A small image classifier, trained from scratch.
Model: 3.31M parameters, 24-pixel images, arch squeezenet, norm batchnorm, depths [2, 4, 4], widths [160, 320, 640].
Rows from block 6, named by matrix and row number. Rows with one number belong to one channel. Each number is 500 + 40 x the weight over its row's rms, rounded and kept within 0 to 999. All counts start at 0. Numbers have three digits each. After the name is the row's rms in percent of the matrix's.
# sq0: squeeze pointwise conv (model.blocks.6.sq.0.weight, 160x320x1x1), inputs 160-319
# e10: expand pointwise conv (model.blocks.6.e1.0.weight, 320x160x1x1, transposed), outputs 160-319
# e30: expand 3x3 conv (model.blocks.6.e3.0.weight, 320x160x3x3, transposed), outputs 17-33, a 3x3 kernel for each
sq0.45 104:471490547499511425533548448456574410531547452503513477425391525450469496417456424501542515465520454481484554498478502457490520494505456491485494501570535505555469430499504497473503425506542476436537501465484511468499508444579561488472455461476461419457538520472461485511508452468500478438456527541475487505538544531487450461471417463456524458534572542484554441474532500461486472492483448531506425457521454524485475504498496494455518521467532489511474482502506467483483488592412508
sq0.46 099:437491511486481430412495502484559422528583452429483428464492534462469501458545476505506491473542451409558505496478509546527480436557441464504492453502470502471507443510574531495508416488486492561462475440484448480516510472553456555454468462516456445460450521548455412422444496477478501544443474513442442434516415525527478522514531445458509435537417518315515508431521442500455463524441466524421478466560492489483507535522490481509456433509530580481430486560487552435468489463501499
sq0.47 101:533484485482505514495531494495524484544482517481506427490509515552557543443466543505460556563606513536596528517519506493573407530520510421475513532522525492455489489597453476553517523525568549520543507435590522474564453590545503455511465476537572516535486438486614573537512482517492569517499509493550520550528478562494656503546521507447515505447488519500525509437509531501482450564480503552537562576534477553495614573509529526509512485514470480493534432550540512578414482449518450
sq0.48 097:469563467566451516469465509480454509484475482507516460474491449523530484473480522571525488563493584444532501513472507461447520555555637497552505456470520484443476491455477483450512566561499449545431524441474513442515472532474466553540504462503578504572492511472535447452545569504489507503507437449499550462460517520494495507480509471508505578505494532500517518553532427528486463536570494493471491597493494531485485519517502499541521468511545490473484499536484483471477460489513542
sq0.49 097:486438405388602485531548502505513490455557488543494499473483494406491459490410553486487500441425457468501541566487440457477536566532384483475572487481514498514458548447542517495456465449501481447465539500481483467590510511505414548422566524438420479439486466422427543557503466470534513413518566491429497498519512525453455443465428535491525530501429530511492484535416560415440503435453457496529437450470443441464434419482498532459483489492507516520483470475399483544557517500506400
sq0.50 105:503514372488556507485483475489493495473487491482518498554510511478563529517434468523475530466485514460453522495466504399490462542518464502473503436456472491498455509499490466475585497418470482447477461475512511481403454476475421514477494520457377530466502513474438537504522506512437442544449493454534521437509500472444430420402476518552516533447386487465427476507480566475477497425538468475532519464434538453573477522501555551432525448496521487543441511414505427532513497555470395
sq0.51 097:628500462517565479540484476525443422543542609468535539547507526440564457530472423521503524421491492525465547575564500446531509572510498567468464512451489537555468467555550490579570534491526503440528443533459472548551486491467531613539493534431473564481453424514434525531486535538517519463427573521514459539505525501491487466495543484462516528453494504495438455470454548557432591555494471477510513530427474462487449450546505569489458486500424510559479515500486453508545506531481428
sq0.52 102:504432485403474523527489524543491463516509544426403496474528449440503384515475546454553476426535452538455427531504427510537488547534423537490411521365454416514500504560543510526420479483530534537463479548528449488486485481449540512480504558563479523494405442551534465544418495507499539484437570531459498505494506525478528436522525442512436488494467515482510491461462559463547521553475573523556466473432418534351472426494448501436478519482463547435505427506458500489520494429519454
sq0.53 103:475504488471489397530509474492469513528512476479484483423474533401449469483462455496463523401562437452497529523470460429507512484535406472503460505545467432532501461562562448492493369458523477495518442518557506419437421445561565541455540461488382489407503513502428484478457504448484445500377516508487511522528520487458431462498470426507497478548518534435549459433501489479471479475477372503531436432525476504480499463494495493488485492424477493475478458470485465507493461545431420
sq0.54 098:516487457477532464556491510464478424517532524543498505478467487462562532491507464527509507442445476459427459444500449419447487461541489456448534495443492431466475504502464501448550450426372490501394502477524459513471498487491465524438540567557444449455488526436469512472444501450491490486435479511493578421499531471415433459461469504445496525442497454460435505488478402520459421444556507436553464501483498418534488539476461445447528533467524470420487523415535485599457485539495470
sq0.55 100:499614440509507479546470509601413532554462495486525508500487491406593538494497469530410588461516467564525517444407537510475537448439466494490540545500486465487515608561508421455525432475460495520510518530482540404467439484515498555491506517509447478491538495527510542529453521484541536503529461478673631467552504460464481477470519555460520501502515522593521593478576517506514431480555459558516484513494522477578516569556489497444488517462466473509509482463581495609440473551544463
sq0.56 106:541481497479458537512507521438548484499425562437423520496528431482472387492475497481561447478500546530456440462440464476490469538565484503494403430392484449450487493470438496492456500485555497419488487522514458502432505489436506475510489531526503489499417467488479438575521489488484440483474476471477505451501530422463477349504467425537426498439477462503528485512464517485555497515503562455523438449466455498398455420453478492416455499475490461509528510473509472488530533442491480
sq0.57 100:467500522416521493512526482489550465575505528496442457487491490484479505486566470447447539438501391490465507510484497531526457454458419453511492549491546493538481497582488556503517358530486514478495464448476484482476548474540513543477457498481461425415479475603550504472369423468529558525457546510468494518525497513511476515514507510422555370512497487479482537451527496549518555500427455523529542443504511517492447545482474463495486502561442497441446474520466518499465514509483507
sq0.58 099:482562505516498524501579536500526471492558493519544515496488531579550543531565527533467551531553480533540555521553542547562532483487533521489535579559526566553507470502507558479540483580536441591566484537559495516543572523550537487520522536576532474523568571510494563453523566506547505487522599569519536575488488571535500555508516509487574518546491541494510504485566406465593452552533530586517552533531527595515544564543515470463495476525622546528497519533561534531499517553497546
sq0.59 105:498518422477502502438495570500498499448433487480496428454488492492509529489482518533510497501556474450458416529490514431516420529537475505486479415422437439405427493561498466485524508472505430425471468493535471489453446459468465444525509451478489473553372498535531542431528450401439426470344428416510484397487530453502492438460509494522487520471430429453439414469501511472511423500537525445547533490481508531494545532472553478464524494429491476490453410493527407558542474466484454
sq0.60 100:546506460487510520515535579509486494525493610486491478466524454501517499531525489514541545479488517504392419475518505456501426552548449479465501480405482386467409534558477525490553516511469500475446457477544475543520485460464490503520524502521475427458401489504521549463466521471451491504407507496522543460499531418494435404440488554503522478421487442517410497460497512487504460514509541469601503454475534458502524531457473426452511558496445501442466417466502500605510480494474425
sq0.61 101:426521516505517584443553461469558592483451445575486568501523509528503470520528638485575447593473508427509516466447499542432548519573539494506531529530576560579528525465528562456501556589511452481457491436495541541446542630557534506470512475572489518545552504480521523412500493630548479482488505456432577521487551496542483514501439473482546511575501531523538493581523435511493457450513579524467454484523507512540462542526530468522556509654503489517428534437441540507509504556539476
sq0.62 096:453553475535465464495501504504457490534587468516489474507436494495484466477501505611475524509529483453505551510496540471415525496494514534620506463504434533485494513539453471492510498520484480541491467542535526429483469494496480553521468490552534584496531534590532466468486532452533522556485519572491506496498480619503462508502603485468538529549475584442515542541602405568495470515557479538451499496446548561451516462550505426518480457473556552482426480522542459464497497484443468
sq0.63 100:471442483455447545447500480569598487494567498461451493550515559546499575530487487442584480494481446537433449419612523472482546444569460541487461499490585444540523517451571553490512491506475516535528511556529377591500549511558468469482512537477482479475477571512465489502474490549457514455474512608465479500460493468556533454466472473544470498499415490475505478519430510532531495513508532485522480498721528480540505505446463503481481452529526544468447545583483577467505540533513562
sq0.64 098:502575481588476464502449541372498520451494472514570469454504506515412513484551471527577564545443644458550533499518465473531514538572647464450515540511494485515435411493509482472523571473525418465468554455474576462463490488451450506528489471461529471552537503421601494474605493472479449513502474459518549446456451470475536510561468524532501581457545400505501486543552424485471501504480489376427537579475465489510565553526525509550469503463462459588503492491491463544455444508442569
sq0.65 100:558458477498537465576480529509428488478460531519474478409508560468446531451518450426456507426589513473509536585457483502598436567537426471474488470486487475491438471545502495521504458470535467505530483500467521456544469450548484523519522445425453469463480455527505474515506499442431503446407465457461474472534522529537483444496422531543542518502503470423548426499437501501484540563518438497602474483448390508451491479527496481539482490477530469508461390528502523533509402486417412
sq0.66 102:531544479490522411476477496504477466515425511515506428507508381500530489488568444537426554451528438448486530474357503490483470422379564493499543462442541493448456451533406503498513414514468512506489484488399499436450486498498405561493522471396468488486532529563516438448408512405526558527561419485497514430500485480483490540423529483449535489504465502473454499452520444536476534522444396536489512551454509452513404587502460500489520518549441451450523522478472465533500516426501455
sq0.67 104:512513511420561421534556439485521431595538520459437474502455427419459458457437466486469553470482464499498540509482516510482492514439459492499514489477556489533465456558533507512487485531536510410531486492485484453518533534500534554537455502462485505463478476506513497497493401519611540456435532526451450522529489539489527474467492473461546431518526547519486478477535497515504541526388453561522485472456419477445439521510444461419483540522474451522522502524414473475496522515457471
sq0.68 103:522463488495509493462560483513569475536600538518450497472517565506547627443446526496499480519533457475498485471527501509481467471519515482484476547514497525503476482531494527441531524543478515616469484466509506552542537530532468515512515575491499448494471478526508485467479522462448557494547481543498556485486527493490540559451509601474598556503460491399489512463464451510534471525500558527525541494584469537532515528480491461445554505547548516432516541558497530586474493547539533
sq0.69 096:485513469540565491444591494511478497509514440565523588444496532553482521477540558485504517532517508452524618558486481537501572542499520479534583525563540591550494525486488508442487515586548451557631503501443522473457479514560509510511484491499499457535496521449481524394587468511537455497517559494466454481607516507528464532477488498509574534507490531531498475524444489481533459499524511556501467471532500516514491584565446485463508493513557500529476518478490557470498463587504512
sq0.70 102:463465553526461477455545450489571468649577423509429448470485500509495501452517456419473547479487430524495538464464547515476478448438532441493492539541535508541503445553473496489497399514460545533530512443500460487519576528543544495510488506507518479478486503540520480479416428504515550491572524600463499558528485554460511545448513501407543422475539529422552523432481449502559477508454445546495525485513484490472497544497437451449467469500480443457467499544467470485446486556436571
sq0.71 100:610494491586518596478486504402466468518488512604519598502479448481496516554426489480510468491548493502487495540452525443536483542455496475510460443523542491510467438493472468541484461522500495475535532502510510493496507484450551534545501469451496495508524486510538493469499539499467471440542521496502406489498633467511506504444445531492523512477545428596416420450460598548542570476627521472531456484451535477559499505527434595462580539486449476542586555451622455505509504499466419
sq0.72 099:465530449465512497499478543522443513479421455531494435500525497464489569499515487471444552422532451478503468439452526481461513463467434459505509538489406440469466522524523452485542344469499527519485471497484519485427461471515477473465504456513410485440527482551536535456469472433488514529375449453526569457538520494544433571455527503511517474536468561439556474377539464539523488370488444528561510461496514509583546569510521503528567557482449489468499420478534499594494446503516434
sq0.73 100:535515485584537540500514595463506548455495498606499586509522495500525531518554575583492565554512509467527474601490588530569489608507520568506535469451492457502516513518461477495534511510520511523515552530538592473537512495522424463593511490482528454567518478599579547500519421464549520473433458416532521504562533531555526566517511481508585521536479497569498502478546533537455495534539449475518561508440528562505548539627540542515540546473515530463516519465488447529563452510500412
e10.45 091:504414446407492516556456521419559493497531521579465593450560558486434457518499539495539497482458465497503545570529536524481520529522536460544474525503625487488388508567440506449531507495418496548493502497484608497455466483448477531469457486520524476491421476512492440510435504540482544518494491398529411534501438539504494453493502551501475550467491502505491532436484543482558489502540521578509495593521546497518549548498455544483458519514507531469437450545450527500465514501430460
e10.46 089:489441491441476542483466500505449474500523506548457530489468489463480480495447579483461494475439423627438479455524474484561536486485462490507465514496559534502554570475467467470539498496458428521541503450489509514518517396463445486482456439507478467457489525552461522546496452513449502530499476447515478533489547522457490452525517548541506526452518520437446433528500505520487506540491498515532488478502510512454483475481474428541501487541541557495456472522473415484509494510518474
e10.47 096:484515400506461440527519516521490471499535520555561494466472519498528483408474485444472512513544493462456426500513555523463541553468488519493472473493531596460477525471514490557489521519573537419444492541419504503429504529468518480498436485546528531436501544490489471465526535507456494507448470463552458484515479496474517468452515461469477506554459522503526506527461555506473466452464522536585510478518457461449498523441582562523478410490581501532491543455539492457498505540420444
e10.48 103:486495516454530416449481505507502537524473428479466521502494496527527516546494433485547483466425525453450501451563480511427433497503487505500495443519479485471410501432507540517512480510482513518466500487454478493458537550512524451478522554410557480552424505549507463583499484464482410429427516540528535484480542493528389510428532515477544441546491523497495497478465499560509531488463493527488520467522547473465459502491458513516486445458489413478550499445440465535469484474485452
e10.49 088:587493529529477456518438477460430483486574504497586549494558476445518481484532473456523494486460461492499532470518435459442493462504490549463534466469533480464535426512491561490463412444510470528486552581490506462515473497492521452592564533501480475539499553558421458500508518407501539603555432524476510468379450503528535525472489585410492485448492471539533512477438506479532492502428466542537491513517574524495480500514456464453560450409487443546532479480495596556530545493450566
e10.50 095:559431510557475487461532412460463487448603477447476477453519454513476528525540520503515538520483466440556468441480452516446500473427540449487557496454487476453532513541437493522485522518424564489518507503489465551495504517503428452548497542532442461548507477471508476483408505514546532524591453564506498535492439499488549455566465570511512521476480510596552510532488466494523495472507518440485488460446500516481444420464488459483565554467454456458503403482454487551570509517497578
e10.51 109:503479551429490458505466486501452509432554554481501497462541467486475515501504502511535484550538339478559452481522488511503527475562516487542482524477498459489537471515520466511460530441471527458481542506527484503527540503460587427481501465562427475566482586505483407489498566479562523462501446534514473459485522579423524473521475501481552578477473485515535449496487509484361540466491528517545496522477539452414512467451481487526507522495447443544424492521497474405562552544483494
e10.52 077:456539511500455538464470526524514411451449573506493506469449491463515581492503475506490483528522435511517501522429450505526536563535488549483539493515480483486467413512486508428488459510408545438473476475504450399574504526571538496459447459505430517479584571523425440440511544524473463511468452547484553387464492525516524496512528521553551482520544515449523501426483572446483516514440440491543490489511561500477492431454522567587496519566534444541500473561472548511473468499464531
e10.53 090:516467505439442450521474518462522474409562500506546578483521491442452496487543542548494501466485447522505548478507463487519539536471563465508437559479596474506480470524463491443494444531461522559505478526516540448533576547487474506486482484477546498475443492501420527526440517550567570501496480442508448446414445532423511557530500576542559456473544470552540447415471518492555525519499524499476429473460528442505569439479457578540500527505587515461501446519438520549462526519468494
e10.54 103:526481553470512537531475467542505461502506470568505524535485526588502505453557512481501506580474494456523541446526541519421513584456516546511512490500519517510558438539541610561498494508500499573494483549490503525567459557515501509454544496500401523416497508557562487549488533524490564541563509507492538521488505533568557504502521521497544512527632452447504483481469538496589534485453493522450529531553588464552541510433473503540464475537581482506467520475493507518473525447505513
e10.55 105:480491504532443448495476441457485438480534448502441538426526454459414558473497538451526522489517498471445524416530557539512473443425524438471570483402535476460457560501493502600513531477526487478494503435434558502437523547503473493510448497489486455491450515544518473520402522575502500537523501535534453454507454496514477491543462596479488484556455471506479394563520512511469506518527537497449467498494509527451447528483480463459540436500476470490509531472535567557494480529462543
e10.56 078:482514500542508532475465500509572421469459540463477519504541512515517518465484417516541523497485522428492465528457460427448502534501548528534583519526468546469494460508444481388506469543431580459494579486524461412536512509580395491466487501445473494507492531537444472432481507494527481529510459551432530458467484467578495531520492443552487475552448549505532532460508532453492533539449523462548523518605564486518522485458516446508532475501542499449582418491497554520468406498473543
e10.57 088:523487501455477503589391564446484462457491540543520552487513547469492491376487553474453482501570379508523535519500501512495564518539523513578480483519535503475461461498468530509444567468449490534474471512512502522528469470541571519460491499562431476477530570465540487484519521532446555495494509450556468492508495562427520469528549513539509538469458507490475442530530521463499553487486560538497437567437485529495519508453480459518459447517528473555389497524464534379531556585493405
e10.58 092:505480492390443474483488501451479584559447470604501493459473490554478465457497447486488462433497497488453432520511510545469507529483513470504444482515441439511447541412513472539560489480502488511475482457426525502449491527533493487495458458463567495515460537491536505526517484532472429471395530502506389477482468479484446554404572505464528452479506491491441492571533561508506516422529393455471533480457499451457495528498514547530486483475514510531544485488489385445495463462526496
e10.59 079:576426487486505516515492458516558474485499425501470548480518446495507516470484452531476529470483555512470520460498491541435519570444543471489546489568524539456489507517493518554543458545489488517444532515468472531481470648576419476530455564574455527477520460610525487496434500512536487487547447528462505561484502479501508463511518516527468510528553480548410478524470525424562493516484505484556489508575580578491549496561516449504544455517504450402494470466492499504457496528481511
e10.60 083:561524558450495533467433499465512365432514499492465529530517495555534484488518503466497546528534543400547501460466526487430536521502515467480530544507460545457557417585496526515532498536502499500496486562502406509516505532562465479466504523536422513517582487501483462501504519468539539467523466563505565512462500507493572448509490475461524523524537470504501468490436542486542551526495549548517447492531564516542505474460465485457488502465546425471440452544509523468481528500506519
e10.61 100:498457454464479412499442489430476543544504457512506508471495535513502483450491450490536448411482520488499482507535470473439462511562473487522489469476452480464480473441460489499487458490441428560401488508486484473449490526524502398452530509485476483517502501485502472507484517454482471417420521498494469516476483499511438490417520479432520476523487495502466506480497514487526502427456414455529534425463525454454418495466445500494512454493497472512521497486440393513480521466442470
e10.62 107:479480511470526438536481544506426558477489433563424508478491470477426485487437487526508482518502525528467488489475447488522526507501496577519532505543519535488477538416451463496480514473449476486463405431513504530525530501479513445388427552524540416549459478508492501524483473477486537502498499505493474453490509515457451522525575519459441532415441546509493473461471450594444637467484508552490503445507585477429462546485413483572434482471493529413537486563441486485430457509498506
e10.63 094:568546485521425546450449489466449524565440502480490422437458547591559456466583572480472539473490531427526490510535506544522435473439499398465517516424466541508504487474512487480465477505460479543510540506514539527507487497488506525549510455477489481523515485400551555572491457546541510519478568493496413537502400541536473492504462534529513461435501450517496506534521454520542458540552440488496545533394443482544532468501469530434461539540443504485476531543520508551536505425541501
e10.64 092:528411511469534487476491492474566482497542442498557513525495497531505457533521452539488527516409519388468480432501511530456427574458467520515505479481472473508472497530517603510557469522513471570494543520495513494485491527503461519513582491441496530536455533491491488585485519470486425474485559490481537500430432439505477521459483419455454461535580526505436439523501529499541469441510482442533474552520473537534465477480533579550522466501570462503492457440457443499485498487504489
e10.65 092:504424525510535532520483480492494434464507505492563575508526499480493538468548433484501503496470499513548490571506485467504535534495530453535513566469543459415488455497502471466580452543422512521455532500503542442504490556510496553510509496504475507467499523512381486474496512539565507532521486534506513486410427552414493576503427565545510551475524530530554502469485554396485512518544465492589462490493608465518561427513535502501524511519518521526493456523481507504520522549488483
e10.66 101:464487612506460416563485509548486460436530494545493593537594507449495489517421552518498501460502512511454545447571507471501561520497516532543512544549552472553507486485461522561512466489470481432529482440467538508538458504504473425417412503551474402459510551544510515513498516487508504524490555413503530526501568518394475589498529555485478533536408516531516415520496469481407482547530511509483511492560468541469514491435433469473493532543528469496511490482463452486489528550476505
e10.67 106:529469474444471488603452596432499465484563522545511592441619463442496509440479568428504403472540461550477495470509461457467617460512508520553501463519590511448397491515457482451481500443455492471454460514479523446444500473493545492517465491569497514504496519466492473486504644478459538489441467434554470467503472561442506443515532508528513555479450540483475487473462474459450545494452565537518508522494519483441520553475468463481476489450496482487522487556514523383502508621460420
e10.68 101:482530498490453434506452494482446509522480453536549520459456548582503455465519569485468532446565501461442503465539540507463479515480482524476461430492505545494526501469528550585515517533511491554490508506435526535508459499517526490565554455518509520486472562508578531556467515535469514511440580567542435515556524502532508492470547455531521527506527478510392443483493561512505518494462499536496572459465522433481457501497536529506462472505519488572435613471505470544474523459555492
e10.69 082:481466485420547439442447483499506546548517515553494521494529473480470416495501457507447469392472527490469489506554493477445503574550479404503471496513514480491514520444497474461545507497439375519516476478403465482569545516589501503525437474509490481517533509534461511461468509477507429467404548529554472499503494459513495501450454517496446437521498526553457440516448581487536466423528362448557523470457516481490493501538546509500483494486555445565496505488523473508529516504475409
e10.70 089:475494483423530469565495513472481454492490516586501572468551505442485504404469517453476428432538480505426516479518544542504532512536514511554473477520563465466467528503492547536439503440502484558496481483450591472480447483464540582470424497507444470471470476482525475469530533556414537527443526454566475475530507532448508451434565474507491571529427449441466455507508501505467488448518494519495447512477505490449543572473470491463435445419538515499494524517511445434481497554477473
e10.71 094:484487477502458463526514517503453497558521535423454438481529491538518449518439478469511467524513513483491382532524510543462537480530534495609499519509507399448444398475530420479440495489514563477478523478480531503444516494523480523446563535502444490489482493433497500502439566541524500375447527514515440505509494508497450526451494537542531533475467437543574503561507499459478473447522483495521539556492519469509536479493562594510507488486450520532507463541479455462558510568474533
e10.72 089:515476488512443441544492476451501471329621466547490520512516501488513490555529504515504553501467501502519535522497453496514509509474530509522502550430549460516512481547525541551528496568425513512497462524498548487482525513519496527475507539540477528471537484489440549526461530522553516519546441512507478495460539519426557507530491601563549556511524419529509415490444499540553538536542525534504453519444510469513456463508456471528500508498508555426470452513510494537463512526542560
e10.73 119:521495405487464440514393484439444490494528451487500487440504524538484495402473465386490487523507467504498436495447489499485503542508494519533471525500501517454459498471485465540496496493467501461468485444472476493400505501518522467456466570497460501472496505510502452469525498522468482430485482508474405520494510475444476496463590506472464508457528495504492525513476535442493495422550537449562481416482498454429437470480537526599490460459515469533474507461446466440541449519498488
e30.45 087:508454464501521466545483522472517498465539489482535510530503529551549544489493484536506448526443449558534519441518538569551516540527448563531545511506556475463524493500551532528556559520522540472505492402481477466551522485504524523494547558532467464416474506505503538572467504534442472500400407438555508483447517487491524514565558534542554577570586570503495506536499509537544528423540561510541503494501473530521487512552559538522544407456414472542497538581557
e30.46 103:545484452482523443456485442447480497468509511500515527492472447501475479481446430551552483577548490538534491509521443503489453536493474478503465509522520509460531417490497466543513444447442534484523468459486466455488463458417443459486417468511573562508523536562522568598457474490509519497489499482398429413365463454390458446496528507469520506451490510558525512506480475497485487478473464495450484529506512523523546488498527472481509495506514501554545488545486
e30.47 107:538503500593559460499504476476473511513491523517506490482500489510515526509525519518550542474491493539532514592539455579541501462486553441473489451525524449485464423526518457502510455483459471488526459434506512490519509517566572500535546559533530481517519462477543534530487535523501525492519539530493489488518557505525531492499437417471414406470482512559572591533505545597575525583498457561522492463470519530489456493457416459424380485468518458517491481525491
e30.48 093:497542523442475471418475434453441494475504466464489481506511513512500497533529513529566549528534512489516480457438376490479404467518511402425414473452482538583534495523533507489542540530552497525494486541528530532544497534551514517507507539498497468525539532520522508469502514510546565589550619597499494530540508492498533534566546563519498528529504498523534519491524526483491491547498466563477435483440423382432451444442490490538544549556536517460487525501490
e30.49 096:506469449493538555543535591540550468511499478536525506577524546545484531527501552566535513541448487513466480462492549556551514490462456555528563481457505507493522455466442467471491484496509514517504525536555500492528531474452506477490528530523466466453484484453465452476579541531539521521445459457480463488462488477474456469504499461533524479549544491477479436527510502455483455437486538509513552466436486528473494515511515546540568442456479506482484508512510
e30.50 091:494466495504533515491534522570525503537484506436424462583546554552491507522486494525477488540493505546509532483512579468525576564558614588580575542490498499428472561533549528474546495497573450436413451476435523486487549526537509501526468479465520504506515542492438449446561533560519519541485498522508567565472548575421495496494486507548503542542534527472473517528510539499525506440533575483528571543561582524528555521522541544541540539573536566542544517527519
e30.51 102:504482485511485493494455520468407394473414450514406465574519527547497491523457476519464489499488507451479510503488457544519503460483542518485516498487530437411453499495448510527551489496534472493513469477516465504515479435466482484509494453471509550519454473463472456514529536552537529553457489526492518521476518520481507505507501502520511485531513501507520521515567542516545532450479511493537540449510528554519509549535510583579557559520580525504560474522556
e30.52 087:486455373500498469502512513512527484469480477463395463567513565532475534494460531566553546528486530502437465480535563489558544482542552496499554495459507494429474540522489525530543477420462561547530540500528543485508562518472540460460492378441494552504516560535507523516553508534558551570562534566479484478494501491444490481478488473518507501500502497562531524556528521528537547357519551380541563440536556530517499552502516568522553533539515473484493471419431
e30.53 084:547426401469505455531521566515572520443521500425493493576516559507470515474451499538533473548468487487507501393518538486551493549524466550548575482496567463445506464486476467485475478444479531455510473416501508453541528525475458469467461449438454480426442494531488527547534546598510543559463471504494493479428510489449529491554531534574548596571574571526470472544471488500492482390547597435537563510523539573571575560573577584563563411509485444543534503511525
e30.54 094:506500500514477531471501524600575508519520447522502467485484542458469512437449470486509495502591535545526564451525556488548529599544498538558544450454469496476505515548540473511529426441445469466507489536550460505560533491472539495480503446442495491438559530491540529510504512491532553564547554543511492546518488570478497541544551546587566559567541552483440423515527468445497465467498546499519552548540538541508502561565540571566542481531524485507481465459455
e30.55 113:483432474483484545475507504577559545515521552443491532491532497550569522518562530388355365407453419474494463533532557483543571551560567518569537479513506482464478565526516523448464506466481427471448426470464496514527582556542500495504491554511490519509549512493440492417473505508500495475579601548507480504481465485513485496451407474486447501481503509437461465450442453453445441487475528503535588492530525526544536495487466519516491429470432449509460467523494
e30.56 094:462465446471471483492467492522529498510491490481433499544534587491501568532532567569538531505463498490439502475506562453537545472559567525498540506470503527468488544555546489524553471449489523559536502507517500469485557523516553518495493407420510570510554598542483517481511489517528515559523525571490502504530518539454478495548520503553551513497517490541509508535525514470502493369477548396508565433545546491452477511479530555533561550559548515485491515459469
e30.57 086:530480511534559524539521556438460478458498470518494513546496508520488488450407437526524465527450491532533531454485482505496487490496478504496419499488465492473509444466497512571537501482480509497532461475520465506512505482449524503498510510522525516448520496478513512555487485485496561487478516484375401465364477489424466450520511477524547516528564547530505461557518511529505509403514555464514568475528563551529500572556519523517510476491498508556493472544418
e30.58 089:485525537479456515423428430423484480486524495501527447464427407461417368504436395472467486493493475507489478559560471576536497515504512411473438465497472518558495455545491495534550517598518523519498517515520472506523435516511497470506517490498497475558520509523505501483493521483517497476560533524533481537526487498499478501516498513505494503503508510466512489497489526586573580522496462580516488512529500465459437432403373419418328496461502452433488488498510
e30.59 095:476431439486506482505545571575519539512518490472456482548579613501499530489508523573556584551535544519497531429478560406473507497560577563591617519504542534494529540514558460457518471475531505517472513504488513472463533499548523500525463447447515527519535569526500554547561548574534535584513509547497528504509544555444510480487493485541514519504510502498502493504501459499500471384484540420503539489546563480448451485460462513496484546565528526524516503489445
e30.60 094:544477544534500562506501551567542498525508490501470477546522545522472516484472476538544529529505535547483529479516600513542535576558537516565537510483499550479526546554536534551556448481530500542525489516537520520545564513528560508557507423456475476461502512527506534524543497502539551544545543550496506518545525530469497467501502479562555507547516509489466483516488458448504455414489584442509569503513510544495467562537500579540512507561533510526500464456423
e30.61 106:461514579485464549472501508405465442453472441505482461488481491472475485512495484489482513509514516523508497504508449547540513506497503378418346449482438554577522480471448518482458549534536473456511467500524477488530415528519469461505519492509411421515489480521493469483507499538505497515511509535490438545514484492539522517524542537524493505509464479489549492497534528516549557500476427548522471519519495445480467498466464490496458531541540484484484514515519
e30.62 105:504520494481516530489558508452480512473479519526511523480486476495509487554475459496505511522522496518521509546509444541488413533487450432433436523541545543521539397457412426496530505558539475489476468502448471510486429483464430484519498544525556552531525476460496481434533558557574514513576576565465551531484536540437491506523519549493490517520508513521556544512530546521491462524537493524504460520485413466444486466444447518501491519427466502473520519535543
e30.63 113:493456514533441468524463509498546474457510473495507471472454415493466421497482469476470449512487518528534508521502536531503504485459433433526470505528518507556533470546497484524509467468511551480494518494520554546562486541510469509482465438456501491526517504554573529539473509499470496501561509532564518532499445523483447526579535535575514542562516566487515510495463502506508535455422459542506498549522472586599535553544510498511470506540528491571573422475486
e30.64 102:514553561499467495502509442504500508539476463459461407477490504464486490475501492516514525486497473449458474466449460471499493470538551464486463461483475519574506480482527515473527529539565473454492529488513564516574532564590533488556502475458480453533481467468474425405439461485476503542532565591463458504505513474502563514540534561517499547537503526489474503490507542457452513509463434535495429514503486469505513463475460479526502522540545495496521508487450
e30.65 094:587501466567552490502485535557519477503498486474449453576512554533464508489434493601579539554469551518473544423456497521510514539462496599543542529502524487440516444464444472483466466457457508493515442472514489486501571527496506463484495459455446462477419437490488498568545538573517550572478509558521485504479540495479535471473466462528496488560520494581510508549488455532511473454494581474505582523442517489478506500489521533521536454486470463504495508480482
e30.66 111:518534534540559537483531524417455504437482481470501495485504535515567547489525530441467474478485455477491459448444460463459435510504462483460442473500447513480491484453407453483417441451437546576517489505497495466466467490488508528482487536541497429450561526472503542539499495458556566499534531511413415434473480504421448483457479488509517484500501478512523502535549506551560507499467549508460519467508492470440461504478494488495498560534504565505441580518462
e30.67 083:524482507527577538510502544392427431446472467483505547566472500558527513498464444482496490496435451538539512430468474534535496469491476486486461484485471453420470502452470562532503569518485584523544508446508480456495483450424536529487565578589461471404501523459458491517543490496530517461438451382470423450444445451476489511438419417475511461477496485495508519563560557561609607403484517450520555390446506580548499554547524536529534481494434518542469528616524
e30.68 102:545531493546497474472454439502471467526509497542542470459431411467390404479394407438450440536511490555545546504484467527495508516493500459490472488447460502508487449523480471521476436488453492498462436497501432524487478516438502535484509519501554510532554542548543570583512541509501519479518548517504553521521543503479463470525493487503507510490486554469460452519488483563487528494444450552486516499511524547515526510500490444465483498526519477518495426495436
e30.69 089:527543573498445499413433472447425463542580530519531490510492479537487480518499489480488506511499459549525514503537486546547496527513512438434432526507480524564518499535526539515469550551481465499495496494521486510543459535524487516489549541549435425540492488544466475524479487512498497494500510487540457465518483469549529518512500500467456471462447437491541543496502519606591618531495499567529510502474502475495457463458440443434425475440476481466486532556533
e30.70 097:528559500514548521504498502429449435491508484550557548536481467550537504536485463469479470512464480574544542490499515509532521495504498487467425511513468515521500463485493536606551459537477508485487455470472453484511491473432516547538523590570564554487561546532549526570458490460452510465436464459448502464438541470450485432534506494525549550501509552513497530549514529588546559498537543486503531459464528542504483515510491492471504422443461477530484458553487
e30.71 115:553533515525447530498517588488443384532466443487390458474449474528521516544524470507476531432456531418424539512525512497497504483443496539503502535543530478456433441470508464468457524499469490556541464500528495498504501472471544497485552454483422487518393432494374413485444487569395440542456465553533545586510498534497502522502459477501470429524463475521504510582541513562528510470451481532505521511488488475495512476483505493513510510470484519479507563517528
e30.72 093:528401490514503538541563584511517549426474445413481451543545547506474478441463457490510475514507456540527492445479529469486498544527530576620546490496447491427455489517524495456453500451456517458456465448503479444525499481499495501444449472432496476456512522506490538504575539559496528552476503540444461474430492524422497483490440484568522528586594570538469398543484471508515469407511548438496546502541574525527524534559523564518494514560500476524457497498437
e30.73 099:472454493501456475484539529515461456491478483510452434496505489510526450495428385499479492493472496492511506586517489604535508533515534459521504507561568483477491451523522520490535547559551523501520500481535552558541482471508483417462495450431467492555470435470480449475510518556505510499543519511505523587506517535544545535534503508516483495514494503494499460538506499569554513460461457550506501520534495431464468452474421499515425454426465464492458510525473